From a checkpoint of a small image classifier.
Training: muon at rate 0.0035, 10500 steps, batches of 192.
Data: trained on microscope photos of single blood and bone marrow cells, 20.8 epochs.
Rows from block 11, named by matrix and row number. Rows with one number belong to one channel. Each number is 50 + 10 x the weight over its row's rms, rounded and kept within 0 to 99. All counts start at 0. After the name is the row's rms in percent of the matrix's.
# convs0: first 3x3 conv (model.blocks.11.convs.0.weight, 128x128x3x3), inputs 22-43, a 3x3 kernel for each
# convs1: second 3x3 conv (model.blocks.11.convs.1.weight, 128x128x3x3, transposed), outputs 22-43, a 3x3 kernel for each
convs0.32 091:55 57 64 55 48 39 59 34 65 60 52 44 51 53 49 50 56 56 65 51 62 38 42 53 51 46 60 43 48 47 43 36 54 44 45 48 39 67 43 59 52 42 59 44 27 64 55 63 52 39 46 47 45 35 48 40 51 57 49 43 44 53 35 42 36 51 43 55 69 49 61 58 48 26 57 43 46 53 45 67 65 59 48 39 51 34 35 38 41 38 61 42 41 51 36 44 37 44 32 51 54 41 53 67 46 52 50 59 45 51 63 43 79 59 41 71 64 59 49 53 45 45 30 45 43 38 71 51 57 45 60 42 52 33 70 54 45 37 39 53 34 37 40 43 65 59 54 70 60 50 46 46 39 49 38 62 54 35 41 43 45 47 51 48 43 49 52 61 56 47 40 41 52 44 50 43 33 55 40 43 40 44 45 58 44 52 54 49 45 55 50 52 49 32 49 41 44 52
convs1.32 084:48 38 36 44 41 48 32 39 46 46 45 70 44 42 53 57 50 72 52 50 55 47 55 46 42 55 41 57 49 30 59 53 30 55 47 24 54 41 40 37 42 44 24 30 40 65 64 49 56 58 43 43 43 40 46 50 53 60 44 51 45 47 39 43 39 53 31 35 47 21 20 38 47 52 66 49 51 66 43 43 44 50 41 54 37 54 52 42 46 49 42 55 48 41 54 50 52 48 44 46 60 51 43 49 52 38 48 62 46 59 78 39 51 73 52 73 94 30 28 44 40 40 50 50 39 47 42 44 45 56 41 40 49 51 47 59 45 49 58 41 45 55 34 36 47 55 41 47 45 50 27 21 33 40 38 52 43 39 37 42 39 32 41 46 59 51 35 42 38 51 41 61 51 42 47 53 43 56 62 61 46 50 54 43 52 52 48 48 62 53 57 39 51 37 41 50 45 45
convs0.33 097:78 46 53 53 68 37 31 58 41 39 42 48 40 58 43 45 48 38 45 53 51 44 43 56 44 39 46 50 53 69 44 33 38 53 51 64 61 44 43 64 49 58 47 53 45 60 60 45 55 63 56 50 48 43 46 45 28 45 47 43 37 51 52 31 46 57 44 35 47 44 53 53 41 40 47 37 36 57 51 46 50 50 46 45 56 52 45 42 58 40 42 52 46 37 42 51 40 42 57 49 40 36 60 47 47 48 50 51 50 58 46 46 52 62 46 35 54 54 46 60 43 46 51 77 49 34 62 39 54 62 77 36 21 61 49 41 53 63 50 50 44 28 37 55 50 39 63 49 42 49 48 57 55 61 43 49 45 31 51 59 40 51 37 46 50 55 53 49 52 54 50 55 34 49 47 44 45 55 41 34 47 59 60 30 25 38 50 37 52 44 59 49 37 59 47 40 53 50
convs1.33 085:61 42 41 49 55 46 26 50 32 63 60 60 46 44 52 49 42 37 47 49 42 50 50 42 38 49 51 57 58 63 47 48 55 45 34 58 75 46 56 56 39 23 34 44 34 78 60 47 50 54 46 40 50 67 62 35 53 79 60 36 83 63 26 46 50 59 29 39 41 32 48 45 65 45 43 69 56 41 64 45 50 40 45 45 41 55 58 22 47 46 70 36 36 40 51 41 45 39 55 35 52 46 53 49 30 55 48 38 46 58 52 39 47 63 60 44 56 23 69 61 44 55 52 49 49 29 50 32 52 57 51 37 47 36 64 62 53 51 74 63 37 41 61 61 56 59 58 41 52 50 34 38 42 57 51 59 45 52 56 36 41 34 50 40 50 51 42 40 40 44 40 52 44 55 61 54 46 46 50 48 43 56 55 43 44 53 46 45 40 53 50 52 43 58 65 54 35 47
convs0.34 097:44 58 55 38 49 66 33 48 46 44 49 53 42 47 46 46 43 47 37 39 55 39 40 52 21 28 30 48 57 47 34 46 47 48 39 38 26 55 64 45 40 41 47 43 40 60 46 57 67 68 69 76 63 52 54 52 48 66 66 70 70 45 49 53 52 42 45 36 36 54 49 38 54 42 50 30 26 34 40 54 47 52 58 36 48 62 50 53 41 40 45 57 26 54 54 48 64 62 49 46 52 50 43 58 64 47 52 60 47 55 56 46 39 44 65 46 45 49 53 42 62 67 56 67 57 57 47 49 46 38 51 58 52 56 27 64 51 41 69 62 46 60 67 74 53 39 36 50 43 55 49 43 60 40 40 40 60 67 41 52 57 25 39 53 50 58 53 45 68 48 41 46 45 57 46 46 54 56 51 64 49 61 45 52 72 54 56 66 42 56 39 48 55 42 41 55 43 38
convs1.34 087:45 34 49 48 41 48 41 51 63 32 29 43 40 50 52 45 57 57 26 40 47 36 44 51 57 52 45 46 51 52 48 46 48 39 33 49 51 52 40 48 49 40 48 50 36 44 52 40 35 48 55 33 42 38 42 44 50 54 44 43 48 47 44 65 57 43 56 73 45 52 67 52 72 65 65 56 43 39 45 45 41 53 35 44 50 37 34 63 48 37 49 54 36 63 52 37 47 30 51 40 43 36 51 72 51 68 58 48 63 57 58 64 44 33 62 60 48 48 39 57 39 47 42 47 42 44 48 59 60 41 45 59 43 56 39 46 33 43 48 44 28 27 39 46 74 43 33 58 44 67 51 50 63 83 59 41 35 49 50 30 57 48 45 37 45 49 42 52 47 62 65 36 38 41 54 59 48 62 76 48 37 50 45 37 46 46 63 53 44 44 40 41 70 38 61 61 33 59
convs0.35 092:48 45 61 57 56 61 63 54 53 64 59 54 51 45 49 59 52 47 55 50 50 43 38 49 46 38 46 51 47 57 47 47 48 46 51 50 47 53 58 64 47 44 65 51 50 65 56 42 53 58 47 55 54 54 50 51 34 48 45 37 54 42 39 45 67 66 46 72 58 53 59 63 49 48 50 49 49 41 54 43 55 31 40 42 52 52 35 46 51 30 47 57 51 41 42 45 48 51 46 41 37 45 38 38 38 43 39 44 29 53 68 31 51 64 32 50 61 40 43 51 50 43 52 38 39 54 27 44 66 51 39 53 58 45 54 39 38 47 35 45 37 49 18 51 55 56 46 59 44 56 53 39 53 70 73 46 36 54 48 42 47 42 57 45 46 45 31 42 43 39 42 55 41 36 50 40 39 48 43 52 48 50 40 30 40 52 50 45 42 56 37 50 50 35 49 48 33 43
convs1.35 104:52 48 50 45 48 47 32 35 33 49 53 34 48 53 47 57 44 57 39 44 37 41 47 48 45 57 50 44 49 53 38 43 52 42 47 52 63 50 46 51 52 48 35 37 40 55 57 58 53 64 54 44 51 57 69 56 46 70 54 39 75 51 40 28 37 45 35 43 43 37 37 47 51 35 44 47 39 45 39 49 54 41 53 47 48 51 54 43 50 60 53 42 35 41 50 45 44 41 40 52 48 41 62 42 52 50 49 46 48 55 68 59 51 75 64 54 66 34 62 50 32 37 46 44 46 46 54 41 25 32 70 34 45 47 54 58 38 59 57 53 43 43 52 43 63 55 61 55 53 54 25 27 28 57 47 51 43 41 39 47 37 40 47 43 35 45 47 41 46 53 44 42 36 46 47 38 51 58 51 55 46 56 50 46 47 50 37 40 41 43 48 51 47 49 51 42 38 49
convs0.36 111:53 52 46 41 52 38 55 59 36 64 55 41 70 41 41 69 43 46 56 57 35 46 53 40 45 62 42 61 41 54 60 39 54 45 41 40 48 41 41 47 43 44 62 48 55 49 60 59 55 60 53 54 68 50 47 48 46 50 43 49 53 50 45 52 46 53 39 47 50 42 57 53 74 38 45 71 30 41 55 40 30 42 50 46 49 41 51 45 45 62 44 54 50 52 59 53 49 59 48 67 44 42 67 50 40 64 49 39 57 45 48 55 58 53 40 54 56 48 59 38 66 69 43 56 50 25 54 41 46 36 49 35 41 60 57 65 49 43 70 45 52 69 49 38 46 51 52 45 50 45 58 62 58 50 64 39 41 55 41 35 50 57 52 55 50 55 45 62 49 44 66 34 55 46 46 54 35 42 57 43 44 59 67 52 56 58 66 49 44 48 70 28 51 64 35 53 64 36
convs1.36 119:55 45 39 43 51 41 61 51 38 52 46 66 48 24 54 48 46 58 54 58 51 51 56 64 55 57 66 42 48 44 45 48 46 48 54 54 25 55 40 37 54 37 51 58 50 51 44 49 53 51 44 43 52 36 30 57 53 42 57 58 37 55 42 51 51 60 54 43 54 61 60 50 49 61 75 44 42 67 45 51 59 60 40 61 56 42 54 51 40 56 41 35 58 61 39 52 53 37 29 44 46 35 54 54 57 66 59 66 36 47 34 38 46 48 45 56 47 38 40 43 33 48 34 37 58 52 36 53 44 53 53 59 47 45 55 43 62 65 40 47 57 49 64 58 49 43 45 56 50 49 61 41 66 58 51 42 55 46 40 54 50 44 54 39 45 51 42 53 41 48 45 49 56 51 52 51 47 57 52 65 39 57 46 47 44 26 62 60 30 57 53 47 46 49 37 60 45 41
convs0.37 102:46 40 66 46 48 60 49 62 59 57 51 52 47 45 57 53 48 50 36 47 47 49 46 53 54 51 45 41 39 34 48 60 43 38 42 49 74 49 51 51 33 56 61 39 64 49 52 47 50 46 34 35 35 27 39 44 43 51 50 46 42 44 48 53 43 49 42 50 46 42 52 61 42 56 43 37 50 51 49 60 63 48 51 50 52 55 52 57 73 58 46 45 59 47 48 62 75 52 42 49 58 59 54 57 47 34 46 53 62 62 68 46 43 56 51 47 59 43 47 33 45 64 66 54 61 53 60 41 56 52 46 66 44 68 54 48 46 50 51 48 45 49 61 49 57 60 60 47 60 60 54 51 52 47 43 44 35 58 57 54 52 34 59 69 41 46 82 56 63 62 55 50 57 51 45 44 57 53 49 66 51 31 34 59 56 36 60 61 50 40 50 55 45 52 50 43 42 57
convs1.37 098:62 48 64 47 47 59 45 54 68 56 36 38 49 50 49 58 62 56 44 52 40 50 45 47 56 43 59 58 57 58 45 58 51 37 57 46 33 43 54 34 44 39 41 62 52 55 52 55 47 59 45 46 47 51 47 54 50 34 31 34 35 39 48 61 46 66 50 48 55 47 25 30 25 59 58 33 53 39 55 40 34 41 46 48 41 61 51 39 52 30 31 64 58 40 53 55 35 64 52 46 53 57 48 67 50 51 58 48 45 49 49 44 55 63 71 57 53 39 54 38 58 58 64 46 61 65 53 52 56 51 56 51 42 59 42 43 53 80 39 53 47 51 57 66 50 37 51 58 41 51 59 47 65 54 51 42 41 66 57 42 69 56 55 60 39 54 48 39 55 38 35 42 40 31 34 24 36 49 42 63 52 59 59 56 57 51 76 66 65 41 52 43 44 40 47 55 43 51
convs0.38 108:52 49 51 48 56 60 46 59 47 62 46 53 61 53 48 40 35 53 67 43 50 65 54 54 50 40 42 55 70 43 59 70 45 55 60 76 53 51 46 59 45 55 61 55 54 51 33 42 43 48 51 41 40 41 44 52 41 59 55 47 43 42 48 72 29 72 59 45 69 66 53 68 61 57 48 56 43 47 60 34 62 49 62 54 53 56 24 49 57 58 51 43 75 62 51 41 50 55 55 42 67 45 43 48 38 60 57 38 53 56 46 51 50 41 47 48 53 38 48 50 37 55 44 62 50 52 47 40 50 32 57 45 44 49 48 60 48 43 51 46 49 45 52 45 60 42 67 50 45 51 53 55 55 56 55 38 64 46 55 36 41 41 56 64 29 52 47 54 40 38 61 38 54 51 37 46 50 42 51 51 41 65 55 58 69 41 33 53 33 32 41 49 54 52 51 48 43 48
convs1.38 124:46 42 60 51 44 41 50 53 48 58 42 49 55 49 53 41 49 51 51 59 45 46 47 45 46 48 51 47 52 33 67 62 47 59 66 53 65 61 37 50 53 49 48 57 44 54 54 48 52 43 50 40 48 69 48 56 59 43 33 67 40 48 61 59 62 63 58 50 56 52 51 61 51 42 59 51 55 51 60 58 55 65 41 66 51 53 62 30 66 46 60 59 46 43 65 56 55 56 55 39 49 49 43 52 34 36 52 34 53 49 48 52 49 57 60 50 69 49 43 46 49 50 57 49 35 45 53 60 46 51 45 53 55 55 41 75 37 78 57 28 83 43 43 64 36 66 56 58 52 44 57 40 52 45 53 60 37 45 62 21 55 35 54 26 67 47 54 63 53 56 66 66 49 54 44 54 55 45 32 47 63 39 44 58 39 56 60 44 58 63 49 35 47 62 46 50 40 30
convs0.39 102:50 46 46 48 39 48 49 47 47 57 54 64 44 56 69 74 53 60 59 63 68 49 56 62 59 41 49 42 41 55 51 58 73 49 57 49 59 31 49 37 48 43 45 39 47 36 46 42 44 61 57 58 57 53 35 42 50 36 54 59 64 55 51 41 52 41 39 66 64 53 56 45 50 54 56 46 45 57 48 45 49 35 60 54 51 54 53 57 51 46 43 44 71 38 33 56 48 27 27 53 44 53 55 49 50 54 65 58 53 53 53 56 49 54 62 65 65 41 47 54 46 38 46 45 49 49 43 46 42 47 30 47 57 58 51 35 36 46 53 46 40 35 50 39 60 63 50 44 51 54 48 51 49 53 51 83 54 50 73 70 40 58 38 42 61 46 39 61 58 62 49 62 41 41 51 45 46 39 46 48 41 43 61 47 44 28 55 29 63 48 65 68 52 54 59 60 41 56
convs1.39 093:57 68 61 34 54 60 38 38 37 54 51 60 35 50 59 40 50 55 53 51 55 56 54 63 49 46 51 53 41 39 44 47 53 47 49 50 48 46 52 50 40 46 52 41 55 53 60 47 48 44 45 38 48 39 25 25 34 39 28 27 36 38 32 39 44 45 33 34 38 56 50 55 45 46 62 38 48 54 31 43 50 62 66 48 53 66 61 42 57 58 43 48 50 54 45 56 51 46 58 41 51 48 52 61 58 50 48 55 43 50 47 46 61 53 43 44 34 54 43 42 67 38 30 68 44 33 58 50 52 54 54 51 55 59 48 54 61 47 62 58 38 55 55 47 40 57 58 49 50 68 41 47 54 43 47 54 49 56 54 54 62 64 47 34 36 36 41 42 42 54 64 48 34 25 51 47 45 55 42 46 46 64 61 38 62 58 48 67 65 37 51 44 44 57 53 48 68 60
convs0.40 095:70 59 39 78 39 48 60 36 39 56 47 54 43 54 53 44 43 49 43 38 48 56 49 46 45 55 55 41 44 33 49 77 62 77 75 54 60 59 59 53 57 65 53 47 58 57 60 56 57 53 48 50 52 44 48 59 50 47 46 46 43 42 37 41 33 49 29 48 77 55 54 44 59 56 61 54 39 65 56 38 44 40 31 44 47 35 45 60 64 48 68 63 54 60 79 36 57 57 37 48 53 51 47 46 47 52 32 51 52 49 51 64 58 50 66 68 61 51 46 46 51 48 34 56 53 52 58 54 41 50 46 59 64 49 65 46 41 46 60 41 39 31 55 48 48 55 42 44 63 37 54 61 48 58 47 53 47 59 38 46 46 35 58 58 53 52 58 43 52 41 33 43 48 43 42 58 67 49 44 66 35 51 48 50 46 65 42 49 55 64 53 49 51 60 49 46 53 41
convs1.40 095:39 44 57 41 41 57 65 30 53 50 52 57 52 61 49 59 51 51 55 50 44 61 52 55 61 60 38 38 38 60 48 47 53 58 61 47 73 63 64 64 45 47 45 52 58 63 60 46 61 59 32 68 56 34 45 37 48 44 57 57 59 57 46 34 29 61 40 37 62 49 60 71 24 48 52 39 65 38 56 65 55 59 58 39 46 56 50 52 55 45 70 50 48 53 42 37 41 28 54 37 50 46 40 43 42 41 40 34 58 51 48 49 39 48 38 39 51 24 37 54 47 43 47 37 40 45 40 41 45 42 31 52 38 49 41 47 39 32 49 46 57 43 47 53 38 60 48 46 55 54 33 32 64 38 40 28 48 41 44 48 48 54 56 49 43 54 43 39 33 22 39 39 63 61 45 55 45 55 40 63 60 32 64 43 53 73 39 45 58 32 60 54 52 49 50 48 52 42
convs0.41 097:62 44 43 51 54 44 43 57 48 39 48 43 50 44 43 42 47 41 36 42 51 54 52 48 50 51 43 64 33 59 51 41 52 39 39 48 56 41 61 58 57 60 57 49 55 37 47 48 56 57 58 58 52 69 51 47 52 51 45 57 48 46 62 67 51 70 62 45 45 58 60 67 59 47 61 61 53 65 64 64 62 66 56 45 47 40 40 36 39 53 55 36 47 56 37 53 50 44 51 54 48 39 47 47 54 51 55 58 44 35 51 46 45 51 55 52 50 29 57 61 40 51 57 47 46 56 66 72 36 48 37 57 40 52 50 59 63 50 51 61 52 39 35 64 60 55 54 52 42 61 58 53 61 47 43 55 59 50 43 62 41 46 45 31 60 55 37 70 63 40 55 61 62 60 55 59 64 57 52 57 63 24 61 66 36 52 67 48 64 36 42 59 47 58 57 51 76 64
convs1.41 097:58 46 22 42 48 46 55 51 61 38 54 53 37 38 45 46 47 53 45 44 38 43 49 47 40 38 42 50 51 45 39 50 56 58 44 56 68 45 57 50 37 40 53 35 31 33 42 46 29 39 39 42 42 44 63 50 54 61 44 44 51 26 47 32 42 56 34 40 45 12 44 45 55 57 68 39 44 49 48 48 48 46 46 59 57 45 45 55 38 31 53 40 34 54 47 40 47 25 37 27 34 59 44 35 45 49 34 26 44 63 45 50 55 43 50 52 41 41 40 43 52 55 39 48 58 44 36 48 42 43 32 38 48 41 45 51 55 49 48 48 42 48 55 41 44 26 53 33 42 45 37 35 43 59 55 42 73 48 55 59 41 52 33 37 37 22 38 41 36 41 36 39 63 58 43 42 50 54 32 64 57 53 38 46 58 50 36 53 51 44 63 47 47 57 52 44 52 42
convs0.42 114:59 68 51 45 40 63 60 47 54 55 42 37 35 47 46 49 54 59 48 40 51 32 40 49 64 72 62 51 53 62 52 48 52 49 48 47 50 80 69 42 41 42 29 32 50 50 62 46 52 45 47 55 72 48 47 44 38 60 46 44 57 58 58 27 43 65 41 49 59 40 46 40 48 61 52 51 50 50 53 45 42 46 37 38 44 37 57 46 44 60 61 55 55 52 73 62 42 54 68 42 58 54 51 58 69 49 57 61 50 45 49 54 50 45 35 46 35 51 61 64 51 45 40 52 50 45 51 60 57 43 47 53 49 41 39 62 74 57 50 51 56 60 47 39 53 59 54 42 69 54 44 48 50 41 29 51 47 33 30 61 62 54 65 39 50 63 38 48 48 54 61 46 50 48 58 57 39 52 48 35 53 51 52 49 45 49 66 37 78 34 41 43 41 52 40 61 63 68
convs1.42 114:44 43 37 47 43 39 45 40 48 49 75 55 48 55 34 51 42 19 35 50 74 27 33 46 34 41 35 41 45 68 41 48 59 54 50 49 64 54 52 55 43 38 70 60 54 40 48 53 47 50 45 67 61 55 61 58 45 74 63 54 54 63 52 60 67 50 56 59 50 53 65 51 39 33 46 50 39 50 43 42 58 52 29 44 67 44 62 56 39 45 63 52 42 41 67 47 46 55 45 55 66 49 45 38 42 44 44 60 30 34 36 28 48 39 32 55 60 57 58 52 51 54 60 50 58 63 40 44 40 42 38 35 53 55 67 56 28 55 65 60 30 34 72 87 47 48 48 48 50 39 44 42 47 53 63 42 46 51 52 47 39 62 66 64 57 49 53 59 48 46 50 55 59 71 48 60 42 52 48 40 65 53 62 57 47 49 48 55 41 40 46 56 35 44 42 42 46 31
convs0.43 089:47 57 53 37 47 50 38 50 48 54 50 55 49 57 57 45 44 51 53 54 46 53 54 52 59 56 43 60 69 75 49 44 62 33 40 46 81 45 51 52 55 53 55 63 57 48 47 50 59 42 46 62 57 49 49 49 40 57 53 43 60 56 48 65 76 77 46 48 71 42 47 62 68 66 78 49 52 67 43 39 59 57 42 33 44 52 48 61 53 57 57 49 52 47 57 68 53 51 69 58 52 52 64 54 58 54 49 46 60 55 60 50 52 62 44 51 62 58 55 59 55 50 49 51 47 39 43 65 47 30 45 49 43 46 48 47 53 56 46 43 51 47 50 54 62 39 53 74 55 56 68 55 55 46 50 53 55 58 48 68 61 51 30 52 57 57 59 49 37 51 49 47 59 55 39 37 60 45 43 59 66 59 60 58 57 43 67 59 54 53 46 40 54 50 38 43 51 37
convs1.43 097:47 48 42 47 60 44 63 47 50 40 45 48 46 38 45 47 39 58 45 45 54 51 42 34 57 45 36 57 58 54 60 55 51 63 58 56 54 49 54 45 43 63 60 52 71 51 57 43 54 53 47 60 63 47 57 57 64 58 52 53 44 44 38 55 63 67 50 57 63 57 57 52 48 39 49 41 31 45 38 35 35 41 70 72 62 57 59 60 66 54 47 52 42 50 55 50 49 50 44 38 56 63 41 44 59 44 41 42 51 60 55 59 57 50 54 43 45 56 46 36 57 67 54 47 62 61 42 43 55 55 46 49 60 56 62 48 37 34 54 48 51 62 56 56 60 63 54 52 53 45 37 44 44 49 54 47 47 44 34 65 53 53 65 63 56 52 45 26 40 35 16 41 47 59 36 39 47 32 42 52 28 43 58 50 48 51 33 50 46 46 51 52 55 57 52 51 57 46
convs0.44 086:40 45 38 44 57 60 57 56 67 71 47 33 48 51 45 56 45 57 55 44 52 50 54 48 40 58 43 25 44 49 43 40 41 26 48 39 60 64 49 64 57 49 56 48 46 73 73 68 57 69 60 68 57 46 51 58 66 62 58 71 77 64 55 44 43 37 51 48 36 47 49 45 56 49 36 57 46 36 55 55 46 55 79 58 68 62 63 64 70 68 60 37 38 48 45 46 48 38 51 44 47 48 64 51 49 67 60 51 52 48 49 52 47 65 51 46 65 60 48 58 47 51 52 66 57 62 39 39 51 32 55 52 51 53 45 36 30 38 43 46 65 55 53 56 40 45 45 52 44 52 47 33 48 57 35 53 40 46 56 47 59 54 56 62 42 40 43 43 50 50 58 52 44 45 49 43 50 47 56 50 61 43 50 58 62 34 56 59 53 48 57 48 48 67 60 44 65 50
convs1.44 072:51 40 37 45 41 38 42 50 54 45 43 62 51 36 52 50 49 50 43 36 55 54 46 60 62 58 63 58 53 46 40 51 40 39 49 41 56 59 56 43 43 38 57 52 42 65 49 45 56 44 56 44 49 35 49 55 65 33 44 44 46 44 47 56 62 54 45 55 51 53 55 58 34 59 63 42 58 50 40 50 48 60 61 64 61 50 51 49 51 59 56 54 45 56 49 45 53 46 39 39 57 43 54 63 48 68 67 60 65 61 57 62 63 49 46 53 47 32 44 55 29 40 50 33 36 50 50 50 49 57 40 44 53 61 46 39 48 43 37 36 46 44 40 48 55 50 56 38 39 53 29 30 50 38 42 46 39 44 48 46 43 51 33 45 41 51 50 37 44 45 47 57 54 42 52 41 40 54 55 52 53 46 34 44 47 37 51 48 36 52 50 47 56 52 49 55 46 58
convs0.45 099:46 49 56 43 56 52 46 72 43 51 58 49 38 65 59 50 68 86 50 50 45 34 55 47 65 92 88 58 46 65 52 51 65 43 48 60 55 50 36 49 57 44 52 44 44 40 39 33 28 42 33 44 34 43 45 44 45 32 44 41 29 34 51 48 50 53 47 52 56 52 39 49 59 51 54 59 48 58 45 59 62 38 50 39 45 49 49 43 53 56 46 42 45 29 53 56 39 54 73 35 51 51 52 40 63 52 48 55 51 48 48 44 60 53 48 54 52 51 45 42 46 37 36 50 53 45 66 53 47 55 65 48 51 59 40 33 52 51 47 67 52 49 47 49 42 51 48 43 45 47 40 44 45 49 41 46 34 40 48 45 74 69 75 61 58 47 62 59 43 48 51 61 48 49 53 50 63 69 58 55 57 69 56 39 50 52 32 54 53 51 49 63 53 43 49 45 48 56
convs1.45 110:60 55 64 52 42 57 50 33 46 90 56 57 46 46 53 29 49 42 70 54 53 56 38 42 29 36 45 60 49 51 65 54 44 57 63 54 48 35 45 43 44 47 19 48 60 65 58 56 70 67 53 58 60 45 64 57 53 54 52 34 48 52 42 54 60 50 58 57 56 55 50 42 52 60 50 42 54 55 43 41 44 56 50 55 42 44 50 43 47 67 54 60 56 36 31 44 59 51 44 49 45 46 58 51 52 46 38 41 53 53 38 62 41 51 50 36 29 54 40 49 52 47 44 45 43 21 49 49 50 47 51 42 59 43 50 39 53 40 63 70 50 54 81 58 38 43 69 48 56 54 43 41 45 52 55 50 55 50 45 29 49 58 47 57 48 47 41 50 49 49 31 66 66 47 61 49 44 54 42 48 56 59 47 54 71 65 41 64 42 75 52 36 62 60 34 52 45 42
convs0.46 103:46 39 46 54 44 48 47 61 53 54 41 47 50 57 64 55 61 59 49 61 52 50 56 66 51 50 55 57 56 33 50 52 56 53 47 54 36 61 54 63 35 47 59 65 40 58 45 63 55 61 67 45 49 71 61 54 44 67 59 57 50 38 73 52 47 38 47 68 63 52 65 52 55 44 39 65 59 60 49 59 54 49 35 53 75 50 58 37 46 78 57 40 48 53 47 54 42 33 55 59 56 49 43 43 47 39 45 50 68 56 43 47 48 53 45 46 49 64 53 52 52 45 69 66 40 45 37 47 43 52 53 50 36 66 33 54 53 53 48 43 50 50 48 71 25 56 71 45 57 42 53 52 33 55 61 57 79 48 51 53 51 73 61 57 42 52 44 62 35 53 53 36 58 51 53 50 54 52 49 52 52 92 40 47 61 41 72 15 34 50 42 45 58 41 34 47 44 54
convs1.46 106:46 43 54 58 71 51 46 49 50 64 37 50 56 56 70 57 45 42 28 39 45 46 50 58 53 58 60 53 56 56 52 58 59 62 55 55 52 43 27 60 48 46 55 34 52 31 45 50 44 47 49 34 49 47 32 46 44 32 45 48 46 41 60 38 39 50 53 51 46 43 46 58 37 46 54 39 47 40 56 58 44 56 38 69 47 26 61 39 38 53 69 37 48 44 53 43 53 34 28 22 44 45 50 62 55 45 49 37 32 53 58 45 44 33 52 48 42 59 53 58 51 50 47 48 56 49 39 52 45 54 44 60 43 51 33 53 63 41 62 52 62 29 46 54 56 46 30 43 63 37 55 46 37 51 55 34 41 53 57 67 33 51 52 39 43 54 44 55 41 62 55 45 48 50 47 53 46 65 55 58 65 51 55 58 54 62 49 49 39 57 58 52 28 47 44 44 60 43
convs0.47 096:50 59 52 48 63 48 46 57 53 52 42 40 64 46 42 55 41 40 39 53 41 58 61 49 41 50 32 61 59 35 60 60 49 65 73 50 21 56 40 40 57 35 39 64 42 41 36 52 45 49 47 36 49 34 43 46 56 48 46 53 42 44 28 53 49 44 68 51 46 42 51 61 49 58 47 53 60 54 49 50 42 63 55 47 60 66 57 62 62 33 41 31 36 44 46 45 51 49 39 69 53 46 66 50 47 54 47 52 46 46 56 55 44 46 53 55 45 51 48 50 43 45 60 62 61 60 45 45 48 41 58 58 53 47 54 47 44 40 46 60 62 51 43 50 50 40 60 43 52 59 59 50 55 42 40 43 49 62 40 55 53 34 39 52 44 56 54 49 59 33 40 36 42 42 47 54 50 47 48 49 49 55 65 52 74 74 49 81 53 54 52 56 45 56 52 49 58 43
convs1.47 092:48 30 41 50 44 47 54 50 43 43 56 38 58 78 59 51 59 35 42 47 34 42 65 57 58 51 52 65 68 55 63 69 69 39 52 47 74 46 60 53 36 50 69 47 67 58 59 59 47 50 72 36 73 74 58 60 67 53 54 54 26 58 39 48 51 46 37 48 55 52 60 51 59 54 75 47 48 61 62 61 57 50 56 58 47 52 53 47 58 38 44 39 43 35 37 56 46 55 66 54 47 51 41 44 44 34 37 55 51 44 47 60 41 50 64 41 47 26 38 45 36 38 47 36 37 52 41 37 50 47 50 52 47 54 44 66 49 62 41 70 52 23 52 50 55 63 58 52 57 48 62 63 69 46 44 56 39 35 35 27 38 36 45 41 40 39 48 32 49 62 66 52 48 60 43 55 49 47 72 66 59 45 42 57 44 47 34 43 35 47 49 43 44 46 41 55 40 46
convs0.48 097:44 44 44 48 50 62 53 47 54 45 42 60 62 46 59 63 44 56 45 41 53 42 29 42 57 47 29 50 43 50 71 44 65 55 51 57 57 43 58 37 41 54 35 37 56 59 61 57 32 50 46 48 67 43 71 53 69 36 42 65 48 70 47 51 52 53 77 52 51 52 66 57 61 34 47 61 45 55 53 46 50 70 57 56 29 52 62 62 53 47 40 55 50 53 53 48 59 60 41 60 55 53 60 46 74 56 53 38 52 45 52 54 48 37 60 48 45 44 51 43 40 56 43 41 44 37 49 59 52 43 55 63 39 49 54 53 50 42 51 51 37 56 48 44 43 42 47 44 46 56 55 54 65 48 36 36 47 48 34 38 54 41 67 55 53 48 55 73 35 47 49 73 59 51 61 60 45 48 51 41 56 54 21 80 53 39 31 24 61 54 57 50 46 53 49 47 61 55
convs1.48 095:39 42 47 38 42 42 40 40 43 57 48 62 47 38 59 64 44 39 66 54 48 37 47 46 47 66 47 54 43 29 50 55 37 58 51 65 43 49 57 47 44 49 67 45 69 56 54 50 64 52 64 48 49 58 42 53 65 36 38 48 42 51 55 48 48 51 49 34 53 50 45 51 38 49 59 55 43 65 42 53 56 63 32 72 62 24 42 66 34 57 46 47 60 44 50 76 46 41 44 38 45 41 48 61 47 41 63 47 58 60 51 45 50 58 44 55 47 70 47 52 63 48 40 48 56 25 50 47 56 48 50 51 55 38 57 56 45 45 55 40 43 50 32 61 53 46 45 45 57 45 49 57 46 52 60 55 59 68 51 53 28 55 48 45 51 43 53 48 53 55 44 58 43 46 43 43 24 56 44 44 66 61 50 47 64 58 43 59 54 58 51 56 38 45 43 46 69 46
convs0.49 098:45 43 54 48 59 40 44 55 40 36 53 47 31 35 41 37 31 40 53 51 39 51 50 31 40 38 27 51 54 51 47 52 52 55 59 53 62 60 46 65 52 67 63 35 51 47 56 33 59 58 43 51 68 61 41 44 32 44 50 45 38 57 62 55 61 55 59 68 50 57 61 58 41 46 36 52 44 27 52 51 41 42 52 31 35 44 32 47 43 53 51 54 38 47 63 36 61 52 42 37 35 34 42 34 42 61 50 62 43 54 46 50 55 60 36 52 49 55 52 54 37 43 49 58 53 61 41 37 62 32 63 40 38 33 36 51 64 52 56 47 43 58 69 50 63 41 65 43 42 53 56 55 43 43 63 37 40 52 21 35 42 36 44 36 36 30 42 35 42 54 58 52 57 66 47 48 65 56 41 54 45 46 48 34 41 24 48 25 24 42 62 63 36 70 62 35 54 44
convs1.49 083:59 69 67 54 56 43 41 33 52 54 69 31 49 46 34 56 57 45 24 35 39 47 53 64 41 49 36 42 44 57 28 25 48 45 49 51 63 55 46 54 47 45 57 62 46 46 58 55 48 58 58 32 44 39 47 61 39 67 52 48 42 49 40 24 22 31 35 33 22 44 46 24 50 46 63 51 41 57 32 31 44 42 62 39 39 62 49 26 38 41 41 55 40 61 62 45 59 53 45 49 66 49 60 67 50 55 65 37 39 39 35 58 48 50 48 39 48 55 40 34 47 41 48 47 38 55 38 51 45 36 52 45 42 58 45 43 58 69 36 62 65 59 35 36 64 54 69 66 77 64 41 42 54 67 61 50 75 68 53 57 54 62 56 42 51 48 43 48 55 53 61 58 54 55 64 56 58 59 55 63 57 56 54 54 53 62 64 56 64 40 39 39 52 50 56 67 68 55